config.yaml
arch: "transformer_decoder"
train_examples: 203450
levels_per_channel: 6
ema_decay: 0.99
steps: 7200
epochs: 4.5
Rows from block 3 of a small autoregressive pixel model, named by matrix and row number. Rows with one number belong to one neuron. Each number is 128 + 32 x the weight over its row's rms, rounded and kept within 0 to 255. All counts start at 0.
After each neuron's rows are labels from the 100 images, of 14976, where the neuron reaches its largest size: "top examples" is what is common among them. Only what is clearly more common there than usual is listed. The data: photos with spoken descriptions (Open Images, Localized Narratives).
# gate: MLP gate (model.blocks.3.mlp.gate.weight, 768x256), inputs 172-255
# fc1: MLP up (model.blocks.3.mlp.fc1.weight, 768x256), inputs 172-255
# fc2: MLP down (model.blocks.3.mlp.fc2.weight, 256x768, transposed), outputs 172-255

gate.600 [163  70 106 139 136 113 172 129 106  95 158 108  90 164 107 124 115 129 222 106  68  76 106 156  95 125 149 116 124 162 106 110  46 174 125 134 127 110 149 124 129 134  96 125 178 112  93 206 124  84 139  79  99 144 181 135 143 122 139 131  99 141 116 120  98  97 108 160  99 160 187 140 154 145 140 130 102  66 177 193 135 111 112 135]
fc1.600 [159 195 147 108 127 152  90 125 167 140  95 124 137 118 176 134 156 153  50 137 175 170 144 110 136  88  95 137 124  88 142 160 163  88 138 123 147 155  83 134 132 140 173 138  85 140 116  72 136 166 141 162 150 109  74 115 130 135 124 109 169 134 129 171 144 182 132 111 168  64  59 162 100  98 102 153 176 169 114  78 105 142 107 135]
fc2.600 [126 163 131  75 101 132 178 145 147 144 169 142 141 166 172 124 166 117 143 112 109 137  92 111 117 145 141 151 143 144 122 126 134 127 140 134 115 110 136 133 116 139 111 124 143 102 158  96 105 123  97 135 101 132 134 193 134 124 135 118 122  72 118  98 156  65 160 129 114 175 138 131 143 140 187 127 130 105 118 130 154 200 106 111]
top examples: text has "wearing"

gate.525 [123 164 140 143  79  83 129 164 149 157 125 131 124 159 116  86 142 161 198 109 105 135 109 111 153 140 175 140  73 180  92 140 120 142 118  76 153 132 174 163  79 121 123 116 156  40 121 162 125  92 132 125 107 167  68 117 130 173 126 147 122 115 146 126 118  81  98 130 145 244 121 131 119 113 135 136 137  57 115 142 127 107 154 134]
fc1.525 [106 133  90 123 129 119 114 162 114 140 164  97 104 146 108 136 167 127 147 125 134 130 140 139  99 101  88 173 110 129 112 109 111 121 154 125 106 149 232 183 139 127  87 153 130 110 122 135 112 103 199 104 103 174 169 178  82 152 137  87 191  92 112  88 117  72 123 141 107 104 170 121 147 146 146 111 133  89 180 148  94 166  80 141]
fc2.525 [191  59 148 142 121 146  89  73 172 125  73 141 113 104 119  96 142 143 145 145 132 146 178 105 144 149 103  90 109 136 149  62 146 112  75 169 119 126  81  70 153 144 140 144 142 135 170 111 199 153  84 147 152 122 111 166  85 149 147 105 103  92  99 126 152 175 116 137 137 115 150  90 101 164  78 140 151 133 124 160 122 153 102 133]
top examples: text has "sky"

gate.426 [147 124 165  67 110 114  94 146  84  91 103 149 112 146  85 114 135 125 153  71 132 147 147 131  85 159 146 136 146  68 171 221 148 160 104 152 169 180 198 158 162  90 167 140 114 159 127 121  95 116 109  86 109 115 164 103 160 139 141 179 149 145 121  90  64  91 147 135 112 165  83 169 145  94 138 155 148 135 107 134 124 154 166 110]
fc1.426 [148 135 192 103 153 127 190 101  90  72 160  95 131 125  83  94 176 114 161  60 133 135 119 168 149 140 117 151 161 129 123 133 147 171 109 180 155 152 147 146 112  91 133 122 115 136 119 127  76  98  41 104 143 129 148  80 156 143 139 136 145 188 127  90  58  66 132 107 170 170 112 165  95 133 134 196 115  92 142 172 135  89 156 160]
fc2.426 [ 98 131 173  83 196 182 132 157 129  96 174 143 128  74  88  99 118 150  62 111 133 155 130 122 126 175  88 144 183  76 107 124 125 142  79 149 144 116 136 130 164 125 162 157 138 203 137 142 110 116  52 141 105 158 139 160 105  93 138 127 116 186 121 129 143 112 118  84 163 124 126 140  81 137 112 164 111 173 131 113 160  65 146 127]
top examples: text has "trees"; text has "sky"; text has "grass"; text has "plants"

gate.28 [132  84  51  99 143  99 240 145 135  98 102  70 139 136 136  83  94 148 165 165 135 164 103 155 117 124 127 151 117 109  98  73  97 106 138  86 123 159  99 106  97 109 114 109 159 119  77 121 212 188 104 210 147  74 146 151 116  86 121  78 119 136 112  78 117 124 113 150 146 125 108  90 141 132 103 170  84 131 154 156 147 210  90 130]
fc1.28 [141  65  62 130 153 148 170 135 115 151  65 138 146 129 161  92 173 160 147 157 143  94  50 120  81  63  80 185 103 170  87 116 103  98 119 143 107 117 119  93  86 153 132 126 171 142  61 193 194 122 153 171 131  96 158 184 109  89  99  86 165  87 111 124 117 151  90 142 190 143  78 147 143 141 168 128  75 156 110 180 181 151  77 136]
fc2.28 [ 98 191  46 155 153  80 133  95 101  84 141 132 128 128  79 155  97  77 202 149 159  95 104 139 146 143  94 113 151 120 103 160 120 123 146 111 164 141 118 136  90 114  95 122 108  67  96 108 150 126 137 157  89 152 137  77 136 185 158 146 105  81 121 121 216 125  82 207 159 180 136  97 113  80 155 169 112 122 118 120 142 141  98 171]
top examples: text has "table"

gate.315 [120 148 152 114  74 116 114 180 125  88 140  76 113 110 126 172 158 127  38 112 150 170 154 140 124  99  67 194 143 117 139  92  91 143  79 117 121 139 129 109 158 127  97  93 108 153 230 148 148 183 127 183  86 111 151 140 120 136 168 153 146 134  96 130 113 112 105  96 108 137 180 164 126 135 138 142 133 117 134 236  82  94 171 121]
fc1.315 [ 91 154 127  87  78 125  70 174 139 151 113 105 150 104  91 136 180 125 136 138 115 159  62 165 154  92 114 119 190  39  63  94 101 102 133 122  97 152 186 106 101 154 146 117 152 135  88 154 146  95 149 197 125 137 111 129 166  94 113 150  96 138 132 125 149 168 135 154 149 143 105 120 159  93 136 203 167 139 128 127 101  88 158 137]
fc2.315 [ 87 129 150 170 168 146  91 149 110  62 127  93 146 114  87 130  74 121 160  87 150 121 114 110 127 152  82 196 136 123 107 114 151  80 105 107 107 126 154 157 144 112 180 120  78 161 178 119 105   4 172 120 104  99 172 181  91  88  93 133 113  68 111 172 110  95  77 134 115  55 125 115 163 132 103 166  81 191 147 185 129 155 152 153]
top examples: text has "sky"

gate.330 [156 105 137 105 194 114 182 121 145 102 109 118 129 153 153  97 185 160 166 147 118 115 142 117 126 134  64 165 122  64 112 190  85 110 141 119 149  90 114  86 118 119  59 126 132 101 104 129 196 129 138 185 146 142 156 102 144 126 131 135 132 125 146  87 134 141  94 103 184 106 144 133 122 158  96 157 129  77 121 151 147 144 114 131]
fc1.330 [ 92 172 145 142 153 105 152 134 132 199 110 144 136 137 109 169 126  83 101 100 148  53 160 109 102 139 116 162 148 124 136 126 170 136 131  81 132 139  80 134 127 117 171 126  83 140 128 131 139 108 126 104 137 106  84  79 104 142 101 145  98 102 151 147 136 140 180 114 144 128 146 137 100 108 158 143 151 212 124 114 156 115  96 133]
fc2.330 [123 190 205 106 156  69 113 126 108 166 144 104 124 147  64 136 121  28 102 124 100 108 156 138 102 100 135 163 131 119 136  92 126 150 203 201 108 174 172 125 129 110 132  91 126 113 194 133 143 143 107 127 123 165 183  78  92 104 121 175 119 138 163 132 201 141 146  87 130 114 125 144 140 133  98 122 112 133 131 128 106 170 160 131]
top examples: text has "wall"; text has "table"

gate.765 [154 186  93 120 153  98 136  72 126 137 242 148 127 161 151 121 150 152  39 120  93 100 128 109 119 118 176  94 121 169 134  80 132 120 133  68 170  64 123 137 104 148 170 121 134 120 145 118 118 153 172 174  97 114 159 103 136 151  90 147 143  86 124 129 170  90 131  99 100 179 140 127 150 108 130 110 163  48 138 154 146 143  75 136]
fc1.765 [163 150 162 126 139 109 123  59 105 131 237 147 106 111 159 127 140 138 113 104  94  65 148 107 142 108 152  91 113 131 127  78 155 144 171  33 120  88 155 170 111 130 145 121 121  82 170 150 107 112 192 159  84 168 133 108 103 176  92 162 128  99 105 153 167  91 125 127 115 176 112 141 151 124  81  94 160   4 115 169 137 109 126 126]
fc2.765 [ 83  49 163 147 168 123 142 135 147 149 204 166 133 103 168 124 103 112 158 140 177 130 222  95 102  84 164 148 153 116 173  70 149 111  98 127 146 172  56 117 156 139 151 130 127  96 124 130  90 171 143 107 205 119  79 135 113 150 139  85 140  70 120 141 139 148 124 170 117  87 118 123  92 136  35  89 180 135 113  53 114 141 119 117]
top examples: text has "grass"

gate.320 [151 117 102  97 137 124 133 133 134 124 103  92 135 141  95 140 109 158  85 170 125 108  92 144  85 171 110 137 129 143  89  78 106 159  61 157 116 150 122  73 145 184 126 143  66 172 148 153 139 131 157 126  49 128 161 139  80 115 133 142 108 161 137 138 109 111 127 110  94 141 115 151 122 141 168 135 159 137 146 171 171 143  74 121]
fc1.320 [100  94 143 178 167 132 124 162 145  94  95 127 132 165 108 138 121 128 121 100 168 195 182 132 116  71  82 182 136  54 156 107  91 113 131 133 139 159  54 114  82  98 159 120 137 134 105 136  93 123 140 107 172 110  72 107 140 143 113 130 130 139 117  93 137 148 152 161 150  79 198 145  70 179 168 192 118 137 142 104 124 178 192 105]
fc2.320 [ 71 135 153 132 176 183 149 125 104  35 140 152 137 139  75 139 139 156  73  81 133  93 159 120 101 106 177 143 114 177 108 167 139 148 118 134 138 101 201 143 150 114  79 137 145  95 116 121 103  75 144 126 105 127 165 165  93 166 120 126 117 122 108 166  77 140 132  97 144  91 120 126 100 126 164  67 111 120 156 159 160 175  96 148]
top examples: text has "holding"

gate.596 [130 178 118 165 100 103 162  86 143  71 137 133 130 136 170 123 118 157 149 121 145 135 155 139 146 141 155  99 161  86 110 156 122 144 134  82 154  71 146 141 123  96  17 133 159 144 130 122 156 148 123 127 124 142 126 125 175 142 172 162 127 110 128 159  48  85 119 141 110 160  70 141 136 115  10 120 179 123 137 146 145 140 142 130]
fc1.596 [118 114 101 125 178 167  70 167 135 160 135 101 150 151 114 137 136 138 143 151  91  95 114 109 142 120  68 126 138  93 112 160 101 108 121 145 102 179 177  92 143 186 141  97 129 123 178 152 122 171  92 102 173 113  76 104 122 152 110 125 163 189 155 125 141 176 111 115 188 119 170 109 188 153 186 169 102 111 136  86 116 148 133 120]
fc2.596 [145 124 139  87 126 113 116 176 139  70 158 112 133  88 100 122 161 114  64 175 115 112 128 109 130 169 101 174  88 143 129 108 148  74 148 122 133 109 169 134 138 120 152  91  76  88 179 161 153 105 143 120 120 157 204 100 141  45 107 170 162 121 137 168  60  97 178  50 142 143  66 178 152 112 154 101 133 139 144  85 126 103  95 131]
top examples: text has "trees"; text has "sky"; text has "grass"

gate.20 [144  72  92 123 132 100 163 169 148 142 126 137 131 169 166 148 155 124 186 136 146 162 183  99 100 119 170 105 125 148 137  95 131 126 105 149 138 135  58 128  82 150 161 108 149 127  85 156 177 161 102 126 121 108  72 117 158 106 120 104 146  64 149 146 118 145 137 123 117 140 136 154 146 116 134 146  90 181 103 126  85 139 112 128]
fc1.20 [133  70 128 110 162 131 111 144 133 166 104 150 107 160 164 182 104 139 147 126 139 196 177 125  97 103 128  86 135 179 110 117 141 106 143 130 131 176  79 131 123 142 215 129 115 133  84 109 161 133  60 135 147 129 101 147 116 117 139 133 125  80 142 124 162 177 142 131 121  74 126 117 153 133 121 149  77 166 137 136 120 158 105 106]
fc2.20 [175 128 151 123 172 106 104 137  94 117 162 135 144 156  90 128 135 101  84 128 148 146  96 134 141 147  88 186 130 125 103 173 130 151 103 140 176 125 203 149 191 132 114 149 111 118 140 128 108 101  84 113  85  70 144 110 118 117 132 143 122 197 136 124 152 113  97  79 175 134 158 119 106 115  86 129 142 134 116 169 151  34 125 142]
top examples: text has "sky"

gate.233 [149 163 160 111 110 112 161 152 146 131 152 100 165 178 112 133 127 138 149 117 116 189 209 107  98 158 150 125 132  74 170 127 113 170  99 105 160 137 154 146 121 114 113 122 122 151 167 128  85 160  55  97  84 119 125  92 129 160 128 146 131 131 116  67 148 125 121 117 119 154 147 193 123 185 139 193 133  96 126 160 112 109 186 109]
fc1.233 [127 146 195 115 202 139 158  77 101 130  89 151 101 135  73 124 118 162  79  62 120 132 171 122 124 129 138 123  91 152 141 153 148 108 211 121 152 125 120 157 100 144 176 146 104 127 198 117 130  73 142  73 154 147 114  80 130 163 111 141  86 108 160  90 150 143 133 113 139 133  64 125 129 130 165 146 147 212 167  85 126 105 116 145]
fc2.233 [157 133  71 165 142 127 115  91 132  95  77 121 133  98  81 116  90 170 100 136 152 138 130 129  98 171 133 102 141 180 115 106 123 110  86 122 156 122 104 144 121 113 137 145 109 142 165 174 154  93  93  95  40 150 151 132 114 133 138 149 103 181  83  97 139 144 146 150 115 197  81 103 136 149 136 186 166 153 132 137 139 143 144 123]
top examples: text has "sky"; text has "trees"

gate.317 [116 173  97 149 123 129 134 141 138  86 159  90 115 110  99 166 167 117 141 136 106 118 164 134 175  83 119 165 125 126 143  98  89  98 116 123 102 147 113 155 148 111  94 121 171 102 182 127 133 172 125 108 140 118  91 101 164 115 132 135 146 152  71  92  64 170 113 146 112 133 182 166 117 148  81 183 132 119 115  66 137 128 160  94]
fc1.317 [ 82 109  42 123 119 120 109 153 102 110 127 130 139 146 166 155 113 127 158 107 113 110  48 114  98 131 111  38 139 103  73 134 162 103 154 105 117  95 121 151  99 148 153 130 134 159 113 157 152 133 105 128 134  47  76 198 136 158 111 131 141 124 143 161 165 108 137 153  99 112 147 135 152 108 147  92  95  89 173  86 121  97 129 180]
fc2.317 [129 111 115 107 106 116 167 122 114 119 171 148 115 149  90 140  97 102  85 135 104  95 177 115  97 105 159 142 110 160 128  99 146 108  99 179 108 127 100 160  84  96 126 146 151  79 128 146 137 129 110 140 133 158 110 100 139 162 137 182 178 129 141 173  58 101 140 100 155 142  35 158 131 105 144 113 147 107 150 141 141 179 151 143]
top examples: text has "wall"

gate.583 [112 103  70 159 202 112 157 142 117  92 168 121 108 181 121 125 129 164 173 104 132  76 121 141 123 132 112 142 193 140 181 174 126  64 109 175 145 153 153 138 114 119 138 117 113 133 108 137 112  97 106  64 137 154  40 102 150 154 140 154 125 129 131  54 134 188 149 102 149 117 165 156 109 156 148 146 106 115 137 106 156  71 151 127]
fc1.583 [ 83 163 140 157 110 121 106  67 131 156   8 128 133 120  53 111 122 126  77 126 178 180 109 156 173 139 104 155 129 153  73 112 127 156  82  99 142 157  98 105  85 140 162 152 115 158 180 115 125 199 128 163 131  66 175 140 134  96 134 113 133 107 101 131 126 152 131 108 153 115 105 170  95  89 183 111 123 143 135 140  95  81 134 125]
fc2.583 [162 114 145  63 111 153 113 122 100 105 138 119 121  64  62  64 139  58 103 142 158  52 133 157 124  96  98 180  86 118 143 176 126 156 136  40 115 100  72 141 170 124 118 129 108 113 151 118 118 119 129 155 140  94 157  95 118 121  99 146 131 110 106 140 129 141  88 102 180 154  75 175  98  94 113 138 106 146 126  76 129 121 120 136]
top examples: text has "wall"

gate.669 [133 192  96 137 129  98 153  98 113 179  97 137 123  92 101 160 137  94 166 124 122  99 109 132 107  93 102 109  42 157  72 103 140 111 170 126 123 105 190 152 119 120 126 143 139 105 136 142 132 106 165 141 100 139 122 135 134 128 104  98 172 113  93 151 154 124 119 119 128 127 136 144 191 141  98 150  89  94 147 139 111 195 144 125]
fc1.669 [137 102  40  95 125 114 164  80 136 219 156 119  98 139  94 154 117 149  96 139  89  96 115 128 151  46 118 117  59 189 136  88 113 127 160 128 107 119 106 147 111 121 157 146 144  96 124 119 164 182 165  90 115 116  98  81 130 138  96  92 139 101  67  99 152 193 185 168 153 168 156 140 230 135 123 126 115  19 152 133 148 143 185 127]
fc2.669 [133 138  51 101  62  99 103 147 125 111 153 134 116 130  89 103 106 128 161 125  93 107 189 108 124 181 126 118 132 166 138 147 122 131 156 117 115 109 138 130 137 126  91 111 122 160 158 111 129 117 107 154 118 158 145  78 147 110 121 175  86 146 138 147 108 115 170 143  92 143  81 109  89 185  77 149 105 154 147  95 164  94 111  87]
top examples: text has "table"

gate.129 [148  94 124 105  74 140 117 130 122 100 107 121 142 121  76  14 179 134 126 111  81 124 153 130 128 159  79 132  97 134 125 183 108 135 131 151  80 160 107 114 133 149 124 115 150 141  99 146  96  79 131 129  75 171 139  95 154  89 103 182  84 149  92 106 111 136  90 162 153 125 108 110 156 132  68 175 132  98 119 107 150  88 166 121]
fc1.129 [182  95 190  45  65 177 145 103  83 115 118 119 128 150 128 115 149 134 134  81 115 106 127 126  90 149  82 137 105 149 150 182 150 215 189 161 145 122  90 126 155 122 132 118 116 142  90 112 105  92 150  86  74 125 122 123 148 141  73 173 115 125 110 108 158 154 129 149 158 145 154 148 116 152  90 156  98  70 136 136 135 142 150 117]
fc2.129 [132 170 160 110 134 123  68 104 113  68 185 124 124  89  76 188 144 169 138 168 107 141 174 134 151 108 114  60  90  64 126 147 134 174  69 140 133 130  70 143  90 115  99 130 174 150 145 162  43 200 120 137 103 145 109  82 139 157 119 135 130 160 149 114 169 127 109 154 145 108 151 130  97 141  63 127 166 142 146 108  97 148 160 132]
top examples: text has "trees"; text has "plants"

gate.620 [113 149  80 111 136 120  66  75 135 126 198 157 122 122  59 163 135 131  79 132  94 155 104 114 111 151 169 157 125 166 147 154 129 138 117 107 122  93 132 120 155 128 106 114 122 129 128 134 178 182 168 150  81 167  78 173 152 142 117 184 128  67 122 154 181 178 137 138  97 163 106 143 131 136 108 138 181  33  97 153 156  44 137 110]
fc1.620 [150  86 112 125 115  92 166 172 169 160  59 158 128 135 156 107 111  80 167 129 111 137 105 142  89 128 150 105 119 143 113 156 168  95 143 115 145  87 133 152 138 140 125 142 179 135 108 132 144  78 150  85 116 173  78 104 118 109 121 118 140 158 117 158  91 134 115 177  98  75 130 145  98 144 178 107  87 163 152 144 135 214 126 150]
fc2.620 [132  81 138  96 119 102 117 164 122 135  66 182 111 149 134 113 123 103 157  89 121 175 124 110 117 128 107 155 123 115 129 169 114 122  98  90  97 113 164 121 166 151 148 137 173 145 144  81 131 135 143 168 149 109 163 159  91 110 141 161 120 149  92  87 131 138  85 145 112 160 199 125  88 134 113 144 145 158 124 135 111 179 158 106]
top examples: text has "sky"; text has "water"

gate.701 [136 105  35 114 101 175 141  91 114 148  90  86 118 143 144 102 142 220 139 168 121 107 152 136 128 153  98 140 158 131 129 145  77  77 113 148 114 194 118 112 171 153  77 127 130 141 125 149 136 161 110 133 151  84 195 121 105  87 126 119 162 145  94  84 104 141 126  98 125 136 127 122 158 133  87 194 165 150 134 191 180 114 111 113]
fc1.701 [ 53 112 152 160 106 130  85 149 190 134 123 175 116  87 126 130  87  68 117 149 145 109 140  89 119 153 156 107 163 154 132 118 146 130 152  93  92 129 154 142 111 113  93 165 105 141  88 133 108 126 126 121 157 138 154 112 143 110 123 115 123 114 117 170 157 167 153  96 136  96  94 184  74 112 136  91 151 169 126 115  71 106 140 114]
fc2.701 [101 105 165 143 168 151 138 203 117 138 217 151 109  88 122 164 153  96  54 132 123 191 159 127 122 132 172 171  72 184 142 100 126 130 133  91 143  82 117 160 109 108 171 120 128 133 137  63 159  79 139 146 118 131  79 105 123 219 123 146 139 106 151 190 158 135 146 125 104 140 137 169  89 113 179 104 141 113 132  80 110 174  86 136]
top examples: text has "holding"; text has "wearing"; text has "woman"

gate.112 [112 126 129 140 134  94 238 157 126  74 132 108 129 113 139 105 139 139 112 116 130 148 112 152 128 172 183 153  95 150 116  87  86 150 178 160 147 112 110 113 114 145  79 128 122  68 124  93 134 130 163 129 137 119 148  83 151 172 136 114 120 119 105 119 105 111 103  92 118 156 122 101 136  95 126 131  77  70 133 139 179 153 153 134]
fc1.112 [124 156 159 128  59 100  67 125 140 126 151 165 131 122 180 193 113 152 167 110 166 162 161 124 124  95  50  89 164 120 161 162 138 196 150 116 133 153 116 126 101 101 110 129 127  84 136 110  64 158 137 169 119 117  76 159 119 165  87 127 155 109 120 145  87 147 112 145 102  89 148 203 115 141 103 149 154 132 158 144  87 154 165 120]
fc2.112 [ 95 165 104 140 115 146  92 112  62 135  89 104 127 143 148 109 111 146 205 131  81  79 131 123 100 111  94 125 187 154 109 173 168 110  80 161 123 122 180 109 157 114 112 138 125 117 220 108 106 156 113  95 134 117  75 193 132 126 113 137 128 135 152 121  86 147 133 129 112  94 116 122  95 136 115  89 117 100 140 123 204 121 131 122]
top examples: text has "table"

gate.116 [104 150  93 127 107 130  98 159  89 142 178 139 137 157 140 151 114 131 107 126 126 129 148 130 119  83 145 128 148 136 147 105 132 129 150 111  80 167 131 160 173 126  65 107 120  92 147 140 107 155 140 129  97 124  59 135 151 193 106 151 145  87 106 132 186 167  94 114 121 116 141 181 116 132  53 202 166  88 116 143 108  81 178 123]
fc1.116 [110 153  87 134 106 105 131 142 130 120 117 114 134 179  87 104 125 165  77 183 170 210 175 163  85 198 101  52 155 105 149 148 120 116 103 208 132 189 151 111  95 137 127 118 160 162  78 161  90 106  94 134  97  72 120 140 119 103 123  70 131  87 104 127 101 113 118 103 109  86 153 157 107 140 200  98 125  93 141 126 101 186 128 155]
fc2.116 [148 127 100 116 158 147 131  84 104 159 140 101 131 153  65  97 160 128 114 134 148  86  68 141 142 161 118 157  83 149 136 130 109  97 144 118  59  93 137 114 150 115 115 150 118 126 115 126 123 106 125 159  94 169 121 106  94  84 116 139 116 167 112 160  88 110 100 106 132 173 108 149 164 134  73 100 128 134 101 117 135  62 135 139]
top examples: text has "grass"

gate.98 [130  97 108 109 163 119 155 196  90  56 177 145 141 150 116 121 138  87 139 135 117 129 132 128  78 120  98 116 102 149 119 124 126 113 153 155 102 204  93 133 120  79 139 130  94 105 134  81  50 135 102 113 132  66 107 103 133 139  72 174 145 144 117 163 180 142 102 102 161 136 179 223 133 121 125 108 110  87 109 167 117 185 181 130]
fc1.98 [ 93 206 145 109  75 110 114 156 119 107  97 161 118 135 111 143  58 197 100 131 172 126  87 110 117 154  96 133  93  43  57 125 116  63  72 153 148 109 176 114 118 164 144 157 108 131  84 148 110 203 130 120  75 117 117 162 114 191 123 105 119  86 127 128 153 104 123 116 102  76 180 108 106 140 153  99 174 179 146 117 127 138  96 105]
fc2.98 [123 126 143  94 114 158  71 138 136 117  99 140 115 106 173 142 108 148 149 131 157 135 122 136 125 177 103 154 139 162  83 210 116 117 138 132 142 116 158 162 113 129 211 164 126 169 153 122 121  78 147 115  90 118 107 155  80 137 161  79 155  99 197 134  69 126 135  88 124  76 136 106 130 127 185 171 162 135 147 152 119 107 121  94]
top examples: text has "trees"; text has "sky"; text has "buildings"

gate.280 [159 124 106 113 155  81 146  66 166 100 215 174 142 144 163 115 129 161 120 127 152  97 186  94 130  85 116 172 123 123 156 108 147 158 106  73 170  83 137 137 139 116  91 139 144 130 144 148 140 108 179 140  99 165 135 121 165 159 119 100 123 122 156 157 135 150  97 161  88 111  91 173 140 142  70 103 154 103 108 136 126 109 113 131]
fc1.280 [119 134  65 177 162 129 113 129 136 189  90  69 137 120  82 161 152 108  83 170 110 122  48 122 136 121 134 160 115 147 122 161 133  30 159 110 126 139 126 112 114 130 184  99  58 129 181 117 159 139 126 133 150 109 130  45 130  95 113 144 148 160 130 118 162 129 144 139 156 151 128  65 179 146 197 157 118 172 136  96 136 112 126 114]
fc2.280 [158 130 190  93 171 141 110 136 129  49 180 129 128  85 125 131 186 188 136 155 159 112 177 128 119 145 118 191 181 111 148 106 136 172 113  70 148  92 113 150 109 112 171 115  94 138 134 123 130  74 162 127 128 121 206 106 125  79 160 104 136  93 156 123  86 138 129 123 137 129  97 169 126 138  86  86 140 139 153  91 145 123  89 134]
top examples: text has "grass"

gate.549 [120 107 138  54 134 162 173 130 119  87  92  69 132 141 156  92 199 189 184 142 128 106 145 127 146 158  88 142 125 101 124 199  83 117 160 150 118 181 162  74 124 147  45 115 135  99 133 120 156 120 153 173 171 109 146 108 146 121 117 168 139 141 108  88  96 108  82 140 159 133 143 106 216 149 106 164 123 107 139 175 175 138 105 124]
fc1.549 [141  88 140 101 156 159 125 125 144 161  90 113 141 162  86 107 139 207 141 195 142 146 143 133 150 141  85 159  69 129  53 145  86  95 101  72 115 126 123  90 158 184 136 129 176 129  73 127 196  97 164 157 125 114 123 106 142  82 121  93 154 136 143 105 132 146 114 142 160  89 161 135 121 144 128 187 151 155 144 131 156 150 103 130]
fc2.549 [137  87 133 137 162 120 109 162 116 160  35 104 112 175 101 140 130 204 184 154 149  52 102 150  90 162 157  99  52 121  93 110 120 115  97  94 125 122 128  99 177 144 138 128 101  97 115 138 124 112 120 131 165 104 189 111 125 109 144  80 127 189  83 131  75 136 155 158 141  64 110 137 146 142 104 150 127 181 124 161 133 115 151 135]
top examples: text has "holding"; text has "man"; text has "woman"

gate.88 [113 147 138 109 138 109 122  67 120 147 180 163 115 123  93  94 113 137 178 135  85 130 166  62 130 155 119 164  65 109 109 113 118 190  87 123 145 136 118 139 108 156 123 123 141 151 124 156 112  44 168  88  90 127 162  71 109 159  97 123  95 161 168 104 131 106  60 183  88 164 129  86 170 180 115 189 139 109 148 142 151 106 142 116]
fc1.88 [142 124 120  97 157 141 129  93  88 146  43 114 126 148 135 148 183 102 134 140 174  86 118 123  94  82  46 159 124  82 128 181 145 118 174 145 128 160 139 103 100 114 169 133  62 114 148 133 144 120  65 148 134  84 164 137 155 128 146 153 134 160 172 145 151 180 134 133 175  71  99 114 137  91 157 114  64 170 124 139  98 156 139 139]
fc2.88 [ 90 122 111 159  96 136 146 102 176 127 173 136 130 126  95  87 105 153 179 121 122 106 113  98 152 204 216  81 170 112 156  67 102 129  98 105  86 100  92 172 158 105  92 135 131 196  64 100 134  59 177 105 108 202 166  93 149 132 110 127 132 127 112 149  98 116 157 142  89 100 168  79 160 199 123 104 141 153 140 149 156 118 124  91]
top examples: text has "grass"

gate.422 [106  66 106 174 180 183 131  83 107 113 129 100 144 179 140 139 129 156 105 128  93 123 187 115 104 155 164 179  97 154  91  74 102  46 148  51 121 127 154  90 158 162 150 112 109 145 215 125 136 111 157 147 128 123 115 184 113 130 133 132  94  59  98  81 130 111 117  94  96 128 138 109 144 139 160  90 127 133 109 132 140 149 106 120]
fc1.422 [134 112 108 135 135 107 114 102 108 185 119 142 148 142  84 123  87 124 122  77  64 169 147 116  86 194 183 150  66 152 123  92 167 113 159 102 138 134  47 140 120 149 110 115 105 109 187  84 146 182 151 131 123 184  86 131 156 152 126 154 148 150 141  66 174 101 128 140  92 124 136  99 131 180  84 129 158 126 176 162 118 124 128 127]
fc2.422 [113 115 139 115 139 185 146 154 113 113 172 121  73 106 115 141 113 147 140 143 151 163 112 143 137 152 139  99 127 148 110 132 124  98 115 117 145 126 151 101 137 132 135 160 116 175 105 137 167 154 138 148 120 107  60 210 124 148 130  99 160 119 166  91 126 120 132  97  80 134 188  94 146 115 185 130 139 136 170 112 104 143 100 117]
top examples: text has "wall"; text has "table"

gate.761 [157  81  91 120  84 149 147 158 101 157 128  99 100 200 181 129 165 132 161 120 126  72 173 151 131 137  91 158 160 109 109 123  90 109 154 131 116 206  93 136 103  92 120 138 116 134 164 129  99 141  64 114 158 127 139  89 103 142 161 120 153  93 148  97 143  80 157 109 124 140 185 137 149 133 158 100 122 108 144 155  87 188 121 130]
fc1.761 [110 114 133 115  58 131  79 118 123 152 169 147 110 152 152 123 165  96 171 157 127 111 150  92 143 136 133 126 101 126 157 109 146 177 127 140 112 159 133 149 145 151 126 114 107 143 137 116 141 132 138 114 151 132 115 108 139 169 139  65 169 102 123 167 122 122  89  95 198 155 153  83  98 151 159 172 149 112 116 172 106  97  75 123]
fc2.761 [ 99 120 134 152 110 165 186 112 141 138 147 115 145 159 133 122 125 129 143 127 104 174 123 154 146 110 174  81 147 102 130  95 119 171 103 160 144 100  99 105  72 120 148 135 144 128 133 157 202  95 176 110 138 103 106 144 152 153 143 116 147  84 150 147 171 126 155 113 175  97 122 124 113 111 157 144 135 137 133 181 107  89 130 154]
top examples: text has "sky"